A small contrastive image-text model, trained from scratch: encoder patch size [2, 2], text encoder layers 10.
Rows from block 12 of the image encoder of a small contrastive image-text model, named by matrix and row number. Rows with one number belong to one neuron. Each number is 500 + 50 x the weight over its row's rms, rounded and kept within 0 to 999. All counts start at 0. Numbers have three digits each.
After each neuron's rows are labels from the 100 images, of 14976, where the neuron reaches its largest size: "responds to" is what is common among them. Only what is clearly more common there than usual is listed. The data: photos of plants and fungi (iNaturalist). In brackets: how many of the 100.
# gate: MLP gate (encoder.blocks.12.mlp.gate.weight, 384x192), inputs 0-191
# fc1: MLP up (encoder.blocks.12.mlp.fc1.weight, 384x192), inputs 0-191
# fc2: MLP down (encoder.blocks.12.mlp.fc2.weight, 192x384, transposed), outputs 0-191

gate.316:527465447481553500521541421417517550415513526498449532531559528467480575382487489453488497464429535500492571598504499536595457474498538509503481526555572493478509463497481497531493546479571531581544436532497459504435571503568450560526485557540449515446499505499514487542575520534549502520500473515560481557476517527565499553518600471427489544426542450573634483477455447484584437469474386482425379422435354425492539468487449547576440525485533509434488468471559524388465438497459623528489518449511396564532488463515481534560566436513449484525510516423431414513443589465543440512
fc1.316:455511552548461431431505438565535546505465476503511544414496462420524535540514454524502485518550500484547465480475494524592443496541467423548457387362491543469466514551419456411536464520536562467496500493486475422551531478524445525496559549445442515471413526474534476493459468469528519435479518554470500544637560387526504413476480545524545437493428514519460574519530398513495517527553428523567487502504433519503469451490441461479611466399552471555533561527533475512506578399463479536443572554586574488526410506450590547499548415513585398558450560438428590480503485477429563511
fc2.316:523486502435537661575503600601444413515482515498484489458506529450506506439503533477513483478483558460534522423567469445575450428475476544499544436463536545484482435524507480407594444524507499493483637515534488539417545569402518492456452519433556572502583505431521531540522635444481466481564556456421528583471461559562453477511544555513481515501428425501484473529538517488542521495469518512532448467447555476496484499513553396485484511517499550535446531513533357559491511469381476534430557411497587486544432360490467508446486465480495551540530518544479439564432512483466561435
responds to: class Liliopsida (29)

gate.80:417530546503459577503494400579493453577510453589546480447487556506509502467534559402481491523550399475519595536502407489551453451558456540500510492578504464411575515460461497567517484444504485560449505591528423385517516526496505537518468500593438463472583582552521535445511466567502435471501470540545569469537546512541416429551475538558432465491478542606541475554531488421558522513522576541569400472463524470466572513523398451485440503442503570589528378519513443553417451515452607507511422479448450503505504525488457487573420500575475459485510466555476551515564504519491561441
fc1.80:493535545446568450557498495500517524569465550554442521549500419461511444523479521479449587601471553547518465495487462508549626530515481521494438555538472570493530541427483537550419485552448478520506570509488479547542499613507491443473561501513486535579490437517562437510494583543444535452525517459447428568392482435483573483555537478497443512529410540497431387458518517560564465492484408466544545594513480488534554481403495473604515503565513422540494556523403503491552469454473485479554296494537482595452407499572487449517496542478498445497526526520467477546445509503441632526
fc2.80:558532532458552463539575497516531508542574549490499507450464496438469588437596552504478514559506467524511426451499536500514464561492616456445465558473517463515459432463452439457430556427465557560513456475498543513523501461508451481515451552526417539505462480563521438585568563522485457478493573509411476537522528450573564622558532511523523563488522531458506567518462549407507440522440434548476459427464472433583565473446478376564502500431464530441522503438564583568579582486516506415460533419473515534437423455479355521434532486496521574530603536425482473510569593495485563471
responds to: order Caryophyllales (66); family: Cactaceae (66); text has "echinocactus" (25)

gate.361:487467532495453464463429456460511508440495563483522478510488579558518526511565447616420546538572557437492452532488530523443517534489537476608605345439349494482543460498517474440529437507504470499507517497467517503588502370537487484545533543446503560521409506486510566582497484519482473428415503564486620505519526571475513475602493504545503491461390611518530518540527535483482484517443510482566502519480460539479457460526485492494520550506550467407496497537527529576471599512508568558537474539407517471445434475522495567479580458506461508484395520516533511352419506405422460448
fc1.361:437513546443403554484487485447513394406422502478474525558545457522630530582544556537563558390475469475576464445484509511430534519494525468489550460500515497571481498487487466443503492527455456558511497509403454488484479532516584499541479512563469523702454583435404477509505535494424508577462493428511531563511418457559524466463441475429550501464529479398551464625477545507503556470594487537534550479589482482538565501491472447556559553514430519525421520434478465509560514489542448560553515478523497502479535586460536557548474519440458458518602425448549541584542559492469449486
fc2.361:482587572496565478573463563501472473532519431469422454563556487396551503493558481458498475448523611570447465574454516404529382500529509394571562517446450439483525484597546486541343464603492474559557538449548470466572539507508441435487469514479458586578496514530540585458537503437534475507480485459524535504568572503449536543409519534413511527471571532447466542545603558482464540533505508365549523500562558446513529523419454482455422491509549468528388499463490512440466532473483563426532487447476550436458420480472481426512495459533447475558518494481524509438547492527478551529
responds to: order Caryophyllales (47); family: Cactaceae (46); text has "cylindropuntia" (27)

gate.53:513525512475503467591509547601486497428513550517482443465392451436463538473512492511571497533466484522599468345556476517436489558509477484537540569536447550525440427566536465486563461457517454498374493512508428455446389472533509451435500503416475538510489415497493468526555422417585416626469437481472487601490595508535553491502540524442464493491494526443532445464519472509509564464599490460567501479501458577551547519482541549443502429506470441441551477552494456422606471512576456375460506497526498493536574515480482429433436558547529539558481453538474505453536565570534466585
fc1.53:570565424471499484574451461461533552494541483504467606491521394507552532554572463543404504495516503525445494498442477525502555553596518514501438526518563507368439378494485504521447562485518562417541473423471462471460604522542489491469460530522557485463538510508587569517572545485476530508426548574421390536507456485404530495509503540489477501506402488429557515540593474453433430510447528487528523554558584503513412523508448494497595510547606504452439478411602443466507555529449466587486584456513471541432438506563545522482564433527595507500488510576515511430521496469482500404
fc2.53:446494594462555513464531605501508478522577625499537485516516488409516554445542489512480459503459541499606536461516463519532588500533484501514574485550414478623535461524454581504477454547451562550545473536569514530578467516491442496408494518506485433543465515482469441478528508523509495495489441530525525510461453475576523505481399502467494549477343629518440462600505487461497522520483467508423517461483487469510530441420400436564470472395569499571447474475559546541550515513438486463594467437467568514516430517481623454558501489568372425450554483478456579490466427465569531448
responds to: order Caryophyllales (28); family: Cactaceae (27); text has "cactus" (27)

gate.75:552477447613454489382510562414458519378524435490485489441568509524493573483480514506494491496461533450465498567517503499410582506449408458426486430447471587417490472471399467509461539492440481458577417561413469561555438526523444442484585545468550518632495452540525521477457475476508470513534492440539477521470527494543541530513538530451483614474594586486490515459485489456446416493482467438627552477502531523386482517511533421513469569559580517455546453500500469484553431473581447498501450496431505574531537466527513507540550434497445566554589547449619462525529514448533536487
fc1.75:464488423482447476571544474508521470515421575529540489597498480545560478516509484416547451454531453432536558509482473568469489443519541547589432514532470416522397496560477496450560533512462433508478616515563535489473414446478564453525432397398511466389551478525489497475556463529387398437475422513469557542519508574526465498491423529466494521574543535432502530436499508556435547503508573501422573466547552517589562456474523515511539447465499546552565513441458563509545427503431529436570479434585477524595451442488544555498559536513517373538426531474502559460590546508474446516
fc2.75:436508485584614545485410485523471448592453511530486493519458463525446508487455613465519569503384511547468501412496437454539515518525407466419550482405459426559615534552479554521483539524505416486525502519579414565561586484433521543491502474479497473482477474535472553488484511568441551485546580501530580425594456458436480437482522520503435506458506476473440591532367450434603538491543488556514458424517482445541507540432571527529441452419456546476435511480556504489575527339589497514513450548513549472534505542580460457516482515520486459508536510456508494540444484418511478566
responds to: kingdom Fungi (42); class Agaricomycetes (34); phylum Basidiomycota (34)

gate.134:479550619438595430561456485496473529466475407585466426531480511491416481421469468562487445463523519494651506520527490496538560449437476479578527518501558535490421492548455477434541448532423586557462553493499571556462495504408557604519512546473365446561477517502511485493422515589460413475528498495563482459445513501479469480583603484486359445514497493448495473514442550580480551535484546507507464507540479511522534387532459505471521508520512453557490411405543432537492492619537492467551420555469477478460455527505495556487443529588504499408470472515496432488573475456409533517
fc1.134:517577445441608560523545540541506514537527512470510546478469526535558509479455571489420515376442568423526496449499591525450549500517493430479599516431496439500471511475557460521602465487480530498542438491561492512527486434539583532516494508492554449561517433509563510561397449499437444544472582517551442487425543594512457527445419408433619576516465479485411461536565478532471473412585445511409563509496472443515431472421444455473542544561506483512477558413569489598498545476490471544512586510501483462480463458445484532453509526515501443512498485342544505413436564518483519573
fc2.134:501518503545517454523582568525512440469454409487585512485593568533403476527465478549560430445545438452503530525445451413506558526544537402535569466476658531533538499390476535494486521538440513480477611454500558430459481565447534503579511511466513483477454521534479444518583564470532510535581541528554476473473481486488470562615495527500452447458516523590508404506446457466545435599490433455448452587502464485501477477499521542574481445516458466471557550559519431421397522571542563480509487514509451514535422534466470557528462527467538606465461481541420435542519567615483433426
responds to: class Liliopsida (25)

gate.190:531377455379545411526466489492497568444486554497510511436487551494414463468460503479475467463623469570595495395511498510543408459407443493501553608536520515538566592425561556492556545429537393429455565475567538521582474516484494533491504559483497590456510507516515505529624486435414513502560402526435396396481450501563453546406559466539511463495540502485521519503521478511516452400517522400556512430475500500545546584509581487449434503494507532482538560455452508551474525510476470464500480536511455538504490548514545563489476511538521539407475545542562498446480538571528497597
fc1.190:558560609607501417405564504488421499488465500461419358433476530541616405496500524530473531513549523528455432415467563505566495594522556469473575510552513506479458539446557546510497515497429527556462476486531444428493472505419496468536516510585512422449490439575432447462452507492539439446462486496495467503515504411623541471521434560588522563472601443484508532464526567500510492533452422550566531463489523554490441537403526487552598513522578474544459513606511534489493538492514465468550452499479492414601552613548477519399470487526515528533480424407521535473491483472509503482
fc2.190:513524549505487568582478487572556515462531412547517497533519491476427532441511513482566492478527521462547479441488440442449566498478410482532493472418454463495499527542582501614481556387442549558510513513513561461448608539503442521475437522463614561512416482569506468461542512543436568524553563473439434419507466486504515551508516434506538590450554430509518582470592523490548544672460435507501494480548434432526389515421490531493492552508567519516561431473487526503537436544493495527441480553472572524440471588574466558438443521506444547434451401435552450513403548463550496469
responds to: order Caryophyllales (39); family: Cactaceae (39); family: Asparagaceae (27)

gate.255:499490417436585407501570531538476476539454505517527557596479482554447472502557532538516443531515578478460518380539488432541580484511510487459461451478530424468550511441434509526520476528623526538488503506549416536433549499550503424498493532473560515565509576464452467508471445618588513533524476509498605393595506488483496426603502469556492484565465468503502514555428612522457510464512527425542473404573506567490489565427506445489486513357523512477502495500466484521493459481477578510444535481432528460504521476574383466425491558543455524520419634590572467549443501478477538462
fc1.255:504591505523454531481462497478469521446549507451580346356547488414562572533478460486502413535479382536546499543491446534536547552571450474578491504527471534522472528569423547426511552503476511511408466544491532546479603437495517516488481519526499489533584466534523591545474460521564500498435536541530444449395556459462539449473483564485592513406452430478518551417489526586501489504478487392491481415550489485483525534387493500483633524504417482573569495432470458563485497555549495541486423491502487582509470483497489541382553471480489562492512475445557437541534466455413428494
fc2.255:497557474522631496567448601493525497512477511519422400486531531402488372412555455501614502536531481512505402407452461584480466447573529569476602585547441502504531540587430488579524456519537466393482491491592511479557517518497523444461511470481518560488568476515455536464523566476494456486407520489533400475487468543518564496497436466499502549450503466497439627609416503572414507543490531521493493444519502470511461475512553528546491457470479459581583484562421524506490513471457473509549487491519584495510513472451570539493451424552589444480507490463399524407524546417443517463
responds to: order Ericales (25)

gate.213:545540487491416401451460576496443494555447417595572467531525486482436462540490495498526524450490434495594465542447508475504528486530458483512494475478541474490534519499443407526498538413552475556559406532458543465539485495533459570468433433485419568568615444593481467438505496548532488491436580409453512440503511513528496428569499534430447424569578515562447583515501500521433510598572512401486482539419486385515539576485508460610516498498466597572439537424492542535418589608522535456390463509475532537489532465560488496549515457529565456503577478528504552545536465467474536486
fc1.213:518505528431511492460448558496461509616539518442469449550543494454547511554442473510611558450505429516498518588510562495521451508450560469561509592455570583541577502485518525612602514556497558548557472453571527523493507570572554507442437462541460533428473485497452443491477430524435488462466581508423522511515511522484437452451517548451428514523417518512465592536560458502471487496501464573473500519586403469499512512516521405466514571456531520452491492461473486473533629499502500502507523630404604502532444487483510518547492539556464357455520499520345611540538535449566542513
fc2.213:522434512507467426452525520482481440502608501510519505552498469560532592485455469542572482573441580497572499486535390506493478585457497484434457459450471444541587455530437548440497522492440487472458647562509464530488458443500443536483478608517513477488562448487535462529508457480525476428505501476452411491515448577446457489543580511528549585520457563507572526579548468545494551518518508420539534440571532520516519468559504379472608533412516487554413453535626543454440516465405417431507568501502550628430492528459500579481524567470395492558540516514451497455497454490486519417
responds to: order Caryophyllales (32); family: Cactaceae (31)

gate.3:574502527416465500508537433531456490525543491573498479466555532536468529421492480493558519474469630480594521639598522453451546479520480456490517457473548507506406474507497468505505576462443576376499493523520508479451451513499488518439648539467453541473502533492513537478439413531515461486575420525433615465485542496479363525467492509542577543437528499568498471488420449472514525485535589519566530515393485458528429527637567457431456434451531466568424472502494548495544497469461529535470529454506433466455407470607477577545465412516491433454436544546544460491525490523430531500
fc1.3:515552538484437411479512482462412533383472527481571497502552489492457589478570578528457491520513598488515562601535449467424580526427539548455519403488629506509484531465598475561507494503448519500488475511475529508562460624524554443481585520483484482470523484593470463537462505485437445505544523427492530472454508457484426458479533521454477432519540457461525407464422504587451420502455454556529533477474490565438408544461489503375495428517537492463495491520592530485479461440477515540505519469468511404492462526535429457595456492605393420475479474606442547506497565426420567537
fc2.3:619524444463459521523495380563522563462440553494572492555479498587407559489490567492460520479464486556497494487476474545541487549516459582524544427407449583534493518412534570582489486572456568415503503513432516474533556556477397529456525458499494493468521480446460472564523528591483480500508536474371497546548502464519448538484548589446549518464465434486497435479476532624540538586602553524461505583464581548530486514513517501508491480503495527404549470511498546438533446460558510526387570490541499444451492439595401517514520507536475562440604598511459568494484494545461513376
responds to: order Caryophyllales (42); family: Cactaceae (40); class: Liliopsida (25)