Weights of a small contrastive image-text model: encoder width 192, text encoder norm layernorm.
Rows from block 10 of the image encoder of a small contrastive image-text model, named by matrix and row number. Rows with one number belong to one neuron. Each number is 128 + 32 x the weight over its row's rms, rounded and kept within 0 to 255. All counts start at 0. Numbers have three digits each.
After each neuron's rows are labels from the 100 images, of 14976, where the neuron reaches its largest size: "top examples" is what is common among them. Only what is clearly more common there than usual is listed. The data: photos of plants and fungi (iNaturalist).
# gate: MLP gate (encoder.blocks.10.mlp.gate.weight, 384x192), inputs 48-95
# fc1: MLP up (encoder.blocks.10.mlp.fc1.weight, 384x192), inputs 48-95
# fc2: MLP down (encoder.blocks.10.mlp.fc2.weight, 192x384, transposed), outputs 48-95

gate.293:145112122135127120152046145109142137143116154116097071089125070069104112156146118127139128064150143091104151146150133129138116174118143168066082
fc1.293:066153112109131116135119155090149102052152108161093131133112100153197189033126160125139115118142148120149166155107166151133172134101108096097112
fc2.293:081095082161130160141130151164124182179158123089102179139198154166138146122127154146154122186137147073122137144128189094168122175118118163064111
top examples: order Asparagales; family: Asparagaceae; text has "yucca"

gate.27:179081117103128164171094138144109184113175176114096147129106133122139096159163092163076118141143068138104116148076067178092106202111164106168130
fc1.27:107144102063112131135089145103151092094165077196101142109135093151183126120134124117140152018179088122106123140136116135084196132095126066130153
fc2.27:178107099096136110159124131147147101132114120166136117107171182135182175180108087128143135139066136154103078103168145155123110104109100135203210
top examples: family: Asteraceae

gate.250:146099107153169111137086106107124137127107118103116126115147100118158135104107139095128097106167111143168072073106111162097100169186074121167138
fc1.250:122128160129123173139132175141158167142092138162190122095181193130097128191164140152074191152179076104089100138129110197142121113178116124071044
fc2.250:140153156116120136064110111111147153127149087097070090132079125156129104133136138157067128095158196158102142150150134108129111177076169171116107
top examples: order Asterales; family: Asteraceae

gate.383:123082102127117141168012077136122109153135058107086150140177128099145147154099099085109159163138130114144105104084160122130135173121101090126130
fc1.383:146136165193153122112125068143118104177134182149089122102122108151132144149091171147081194097169115126116099105113132175125126120077194114109111
fc2.383:143179127121092120143129095158109104130161102085135116148162157136103101166089118100099205127097157150157114150099104187036087163100162057135200
top examples: order Fagales

gate.300:174106135082116117174089121132078124188091185136110131115158155194148150166090075177108184125142077093117114113100178156138122165137118133165097
fc1.300:140105095117175175140097058108143134149161201124156121161110135138150146160141130138148079083124141123121182155134167134127129117144141137143135
fc2.300:124154073193156086120136072138147141088126170111121174170111137059102147113101134134174090120161145166116122141128186155193119131150147159106153
top examples: kingdom Fungi

gate.170:110153127165169105146155153096118082087148147134177096111125093149182128108129067146124149135093091146100130047154113143158095149070075063108096
fc1.170:141141122105115108146126156110086139105091123095116089137170232128110127156086109139080116130119064138135126139093128118101153112112107135118149
fc2.170:160117155116060121130095144074154119187106133126093165143144161095071217166115140104090122109201167167114144107105124083138154078154178121095116
top examples: order Asterales; family: Asteraceae

gate.184:144151158132111174170151113138116152136153116183107056148102102167145107109124193124139134140114106092168161142048182116136089115159096079108082
fc1.184:145120101129123137147096135103161062144075172076147149087135163108173074146153121176142154186092159093119160068162083131094134097159153087144120
fc2.184:101189115064140129167107125138131057127095200135158071141068162119102150132106154092144163079200096186142111143129077118149137073111156138137149
top examples: order Caryophyllales; family: Cactaceae

gate.179:095142078116123127142103084112084112155097090173160064178121202174147099155153104118129089157135098146208151190120172128158108103118164163117119
fc1.179:156133131141079122174105148050145156083133169081114145121106102105091168108117143169155132115141153094169137127163152095112196154128092125151127
fc2.179:183118122097154132128099133110105137089108150116067186085070157123183117128073135166149159187118138136108157110082165085162120102161150147125145
top examples: order Caryophyllales

gate.279:155178084089140114119147187131138094127108179115157127116112119166106081100128150132116107127125128142160144184115099112169108125124133113113152
fc1.279:152143110166137132108103197105118121124115143133042163176144191130128138132139189129163116102122184089130141144139157123104108095148085146085088
fc2.279:130115072121151103132080105178134137120156156118152111119158159106120130087065157052113150105110078092124137125116136150095130109172158162114102
top examples: order Caryophyllales

gate.44:065164139104130140133144103113137135129135115156139190116121124115141102146166113098141153159174104089152119131208137151161096140105139153104076
fc1.44:132133176129138146100087116160112108139135093154068082109083096109173127149173162153124141109112183110077113115084131135156144158155089102193188
fc2.44:074147107150158175157127087192083104160071096127140143154106102132088135117139132104157145179134066127122096147067102103122114172148065132148122
top examples: order Caryophyllales; family: Cactaceae; text has "cactus"

gate.164:122113142095094155139125073099145159128132086146158125161143118130091167137161134090149192115148097132151135140183150126126138147078127054121140
fc1.164:130108093097116153117095155146113130162127105180091096149114095099127095087176081147114094198080125100120160160065076121153178098101165161073193
fc2.164:110174127091113141142123131085106108134078167195136069122118119140188101188120142132097092143113128158138128156091100128127169141099068087140148
top examples: order Caryophyllales; family: Cactaceae; text has "cactus"

gate.332:100116115146152191162168168116090154115129152083137064126104151150130101150147093109142122130145106074118130125058102106163145103155084170127122
fc1.332:080075093133156111155101159114132118146097164153146093098086141148146088152124132123095150080125164148103190130102082091150211095145122144094155
fc2.332:089203148047103161079136130146108131185166101121097124103139182142165182153209111146099191154149104095128100080138074163130120169194125100106187
top examples: class Liliopsida

gate.354:149178165096159100101107119165125096138112157163159166126123155102118108115125109147128089130128139118121175120100078126147128121176153126131101
fc1.354:158075156116105158107123174119122142170205135139156127145105110105109044058120157067117133139142183113100133088125152133135147123098147123150122
fc2.354:090165137094090122128196121115131137110120094133059165161129128120117157125144158046111100162086117108085115083142108182124120163114178137101132
top examples: kingdom Fungi; phylum Basidiomycota; class Agaricomycetes; order: Polyporales

gate.199:127184157084148103078113111129155137197064089163131119112089211106128128097102161098136126149097113099116191161110180093120127152141098135162164
fc1.199:117094171124134124119087161173107168125121111130163068102088140087127146120111122149140182137102096113151176180163144085167109140116091130166113
fc2.199:073124141087158122131082136096111121133095153173117145108105121128139137146089134122137140110146106167092148156113082110059171200102157115095122
top examples: phylum Basidiomycota; class Agaricomycetes; order Polyporales

gate.285:131104168150127133126099117132154147128127160109160188135137095122163117129175186131148166068121153094097155094126132180165131107125152147126073
fc1.285:096231091179100093108156133038153145134131127171145167089088121083134161092138105125113081162124138141128108097160137119115117127088123104101104
fc2.285:124183131130149120143143113098138168135078111069102089110113161173119086129141106176094071094133092145136153110141198083129105158166140112206089
top examples: order Caryophyllales; family: Cactaceae

gate.366:118097164131151096100127171177117114074150133155113141161152105176153150129135175149111154139110086096132132135186118116104133160123101088159088
fc1.366:138130176130066160109118113125120126141100110118099137107180121146107137143094099136085168169128148195115103166145178164148114086189146099110173
fc2.366:119092143154150128074106105180111173078114114093113094134080107110079174136085114150087151203138148147092132077168115160152079090165107066151156
top examples: class Liliopsida

gate.145:129136099100154166185162153128116166191128126078147169095119141137125216130146135075146096097094100163128104154142149127128154137138151117067120
fc1.145:098136144166125112153193159098080104148098090141144174082159169097172109152099112140101075147136125144119086144108131120118173097155159166145119
fc2.145:143098114075085161078107142188113125172130151118154150152164166125152147101142132104099119123133111065121099136041112102106194139147196082131152
top examples: kingdom Fungi; phylum Basidiomycota; class Agaricomycetes; order: Polyporales

gate.24:121097121092117135104141141136167166110134138108071067118153143140097099165137085085141134093116143146132125120115140163232120118103171080170045
fc1.24:147114122141146114125141133112108142147105137129130091145181129078107155186158136137095158147122120127161150087164158130175119172138150047126042
fc2.24:107125142129130147145123158073108155123171102104117138157154173129131138170147145153117137163166098049164164100141150099086104094166077110071090
top examples: order Caryophyllales; family: Cactaceae; text has "cylindropuntia"; text has "cholla"

gate.205:118095152163072102187078123129109123115130114159139131159192114145174149116182120198115130146176147126182097155092188080153148110172105211181186
fc1.205:159131153143143146139103101141126074111124077120151136117091151143130193130131141135109157109126118108143118089154185162099100070104133102152138
fc2.205:128144107118074150154092124147068118136101141131083137126154097097135114185099162230098160188135167140099149080130117161135157141145204134116115
top examples: order Lamiales

gate.248:077117096150148071139118151172166115120132085103079091172091108130160101153132191109103160131116125151138107175080170183184051130123158125135133
fc1.248:143116099133188174166116062132160137079109130114088141189111113110134135143109136132171125181170148100169088130148185141087215142118147126119125
fc2.248:095176087153139074188087136103129110136148102184123165171153085103153120136117089116177130155118066045158126119127109122096123066147080064099134
top examples: order Caryophyllales; family: Cactaceae

gate.68:084094125123111123128135154139150073099070083112133072118156163125081098027158110127170103115095093130146136104124142145119091188152187096127133
fc1.68:144136118114112080145141153152151082092092114095129136158121174086115142088140075123190146142114184118130160163175178130165148140095153160172191
fc2.68:123145169144093146109101145168164102139102178145141128181152096098154143087119126158094129148194108144081115230120096169171127122075113117164136
top examples: order Asterales; family: Asteraceae

gate.368:140165115111120172094153147121126121156104089074154082060108130152140111103143168135163145138130173158110163139142135142117074050090179159171106
fc1.368:117153128082142105163159209104108109153114174106160114146161136139167112113121145077135155055132158127103112106100108128126074099164119152100083
fc2.368:192108088123088153101242154096051154128126071107151069109101107152110135086096093140129110153081139171144178111180160062096136141102142093144123
top examples: kingdom Fungi; phylum Basidiomycota; class Agaricomycetes

gate.290:063114153098157159106096106129111105146180088069121202130133107115129134147148084168132128134051156094126086147078134095111121142160165091136071
fc1.290:074101180080171104131144092122126117110131136126128094055165088076125155092141138191121175125131114172203118130100097091089090154135075158102123
fc2.290:137172147113138131121147103160118191158146125152167169169134104142129101137156188158104090147152109117157150153016117116062099106144110144110139
top examples: order Fagales

gate.92:117124169159096147138069142134092138137148144164105110088156179109151140142112188160101170115110075183152119110102144124127114128129143139111188
fc1.92:118131097173097128125086238141105149134148117106112098072127130093123168139134158149133159191119162124110195100131156065150122103147181201176098
fc2.92:104165115114162110118111113134117155153197179079173102074095130161099155162059129111145097110133123117114145154108138084146113070055125096125141
top examples: order Ranunculales; family: Ranunculaceae

gate.288:169145126139148103111097180135155101181163099090123123124104106157114097127096110122079108107157143133097128128204102149121207142115138098158067
fc1.288:191171143145187195159098087112094094125147106136139106112081156100131209087096122189107173156082139123135146108115112143148075084066137170179132
fc2.288:092071151083131110180133132023137170127117131134133111131145181147106182100138121119096171221141120179110095100165159126151104237147065084065096
top examples: class Polypodiopsida; text has "fern"; order Polypodiales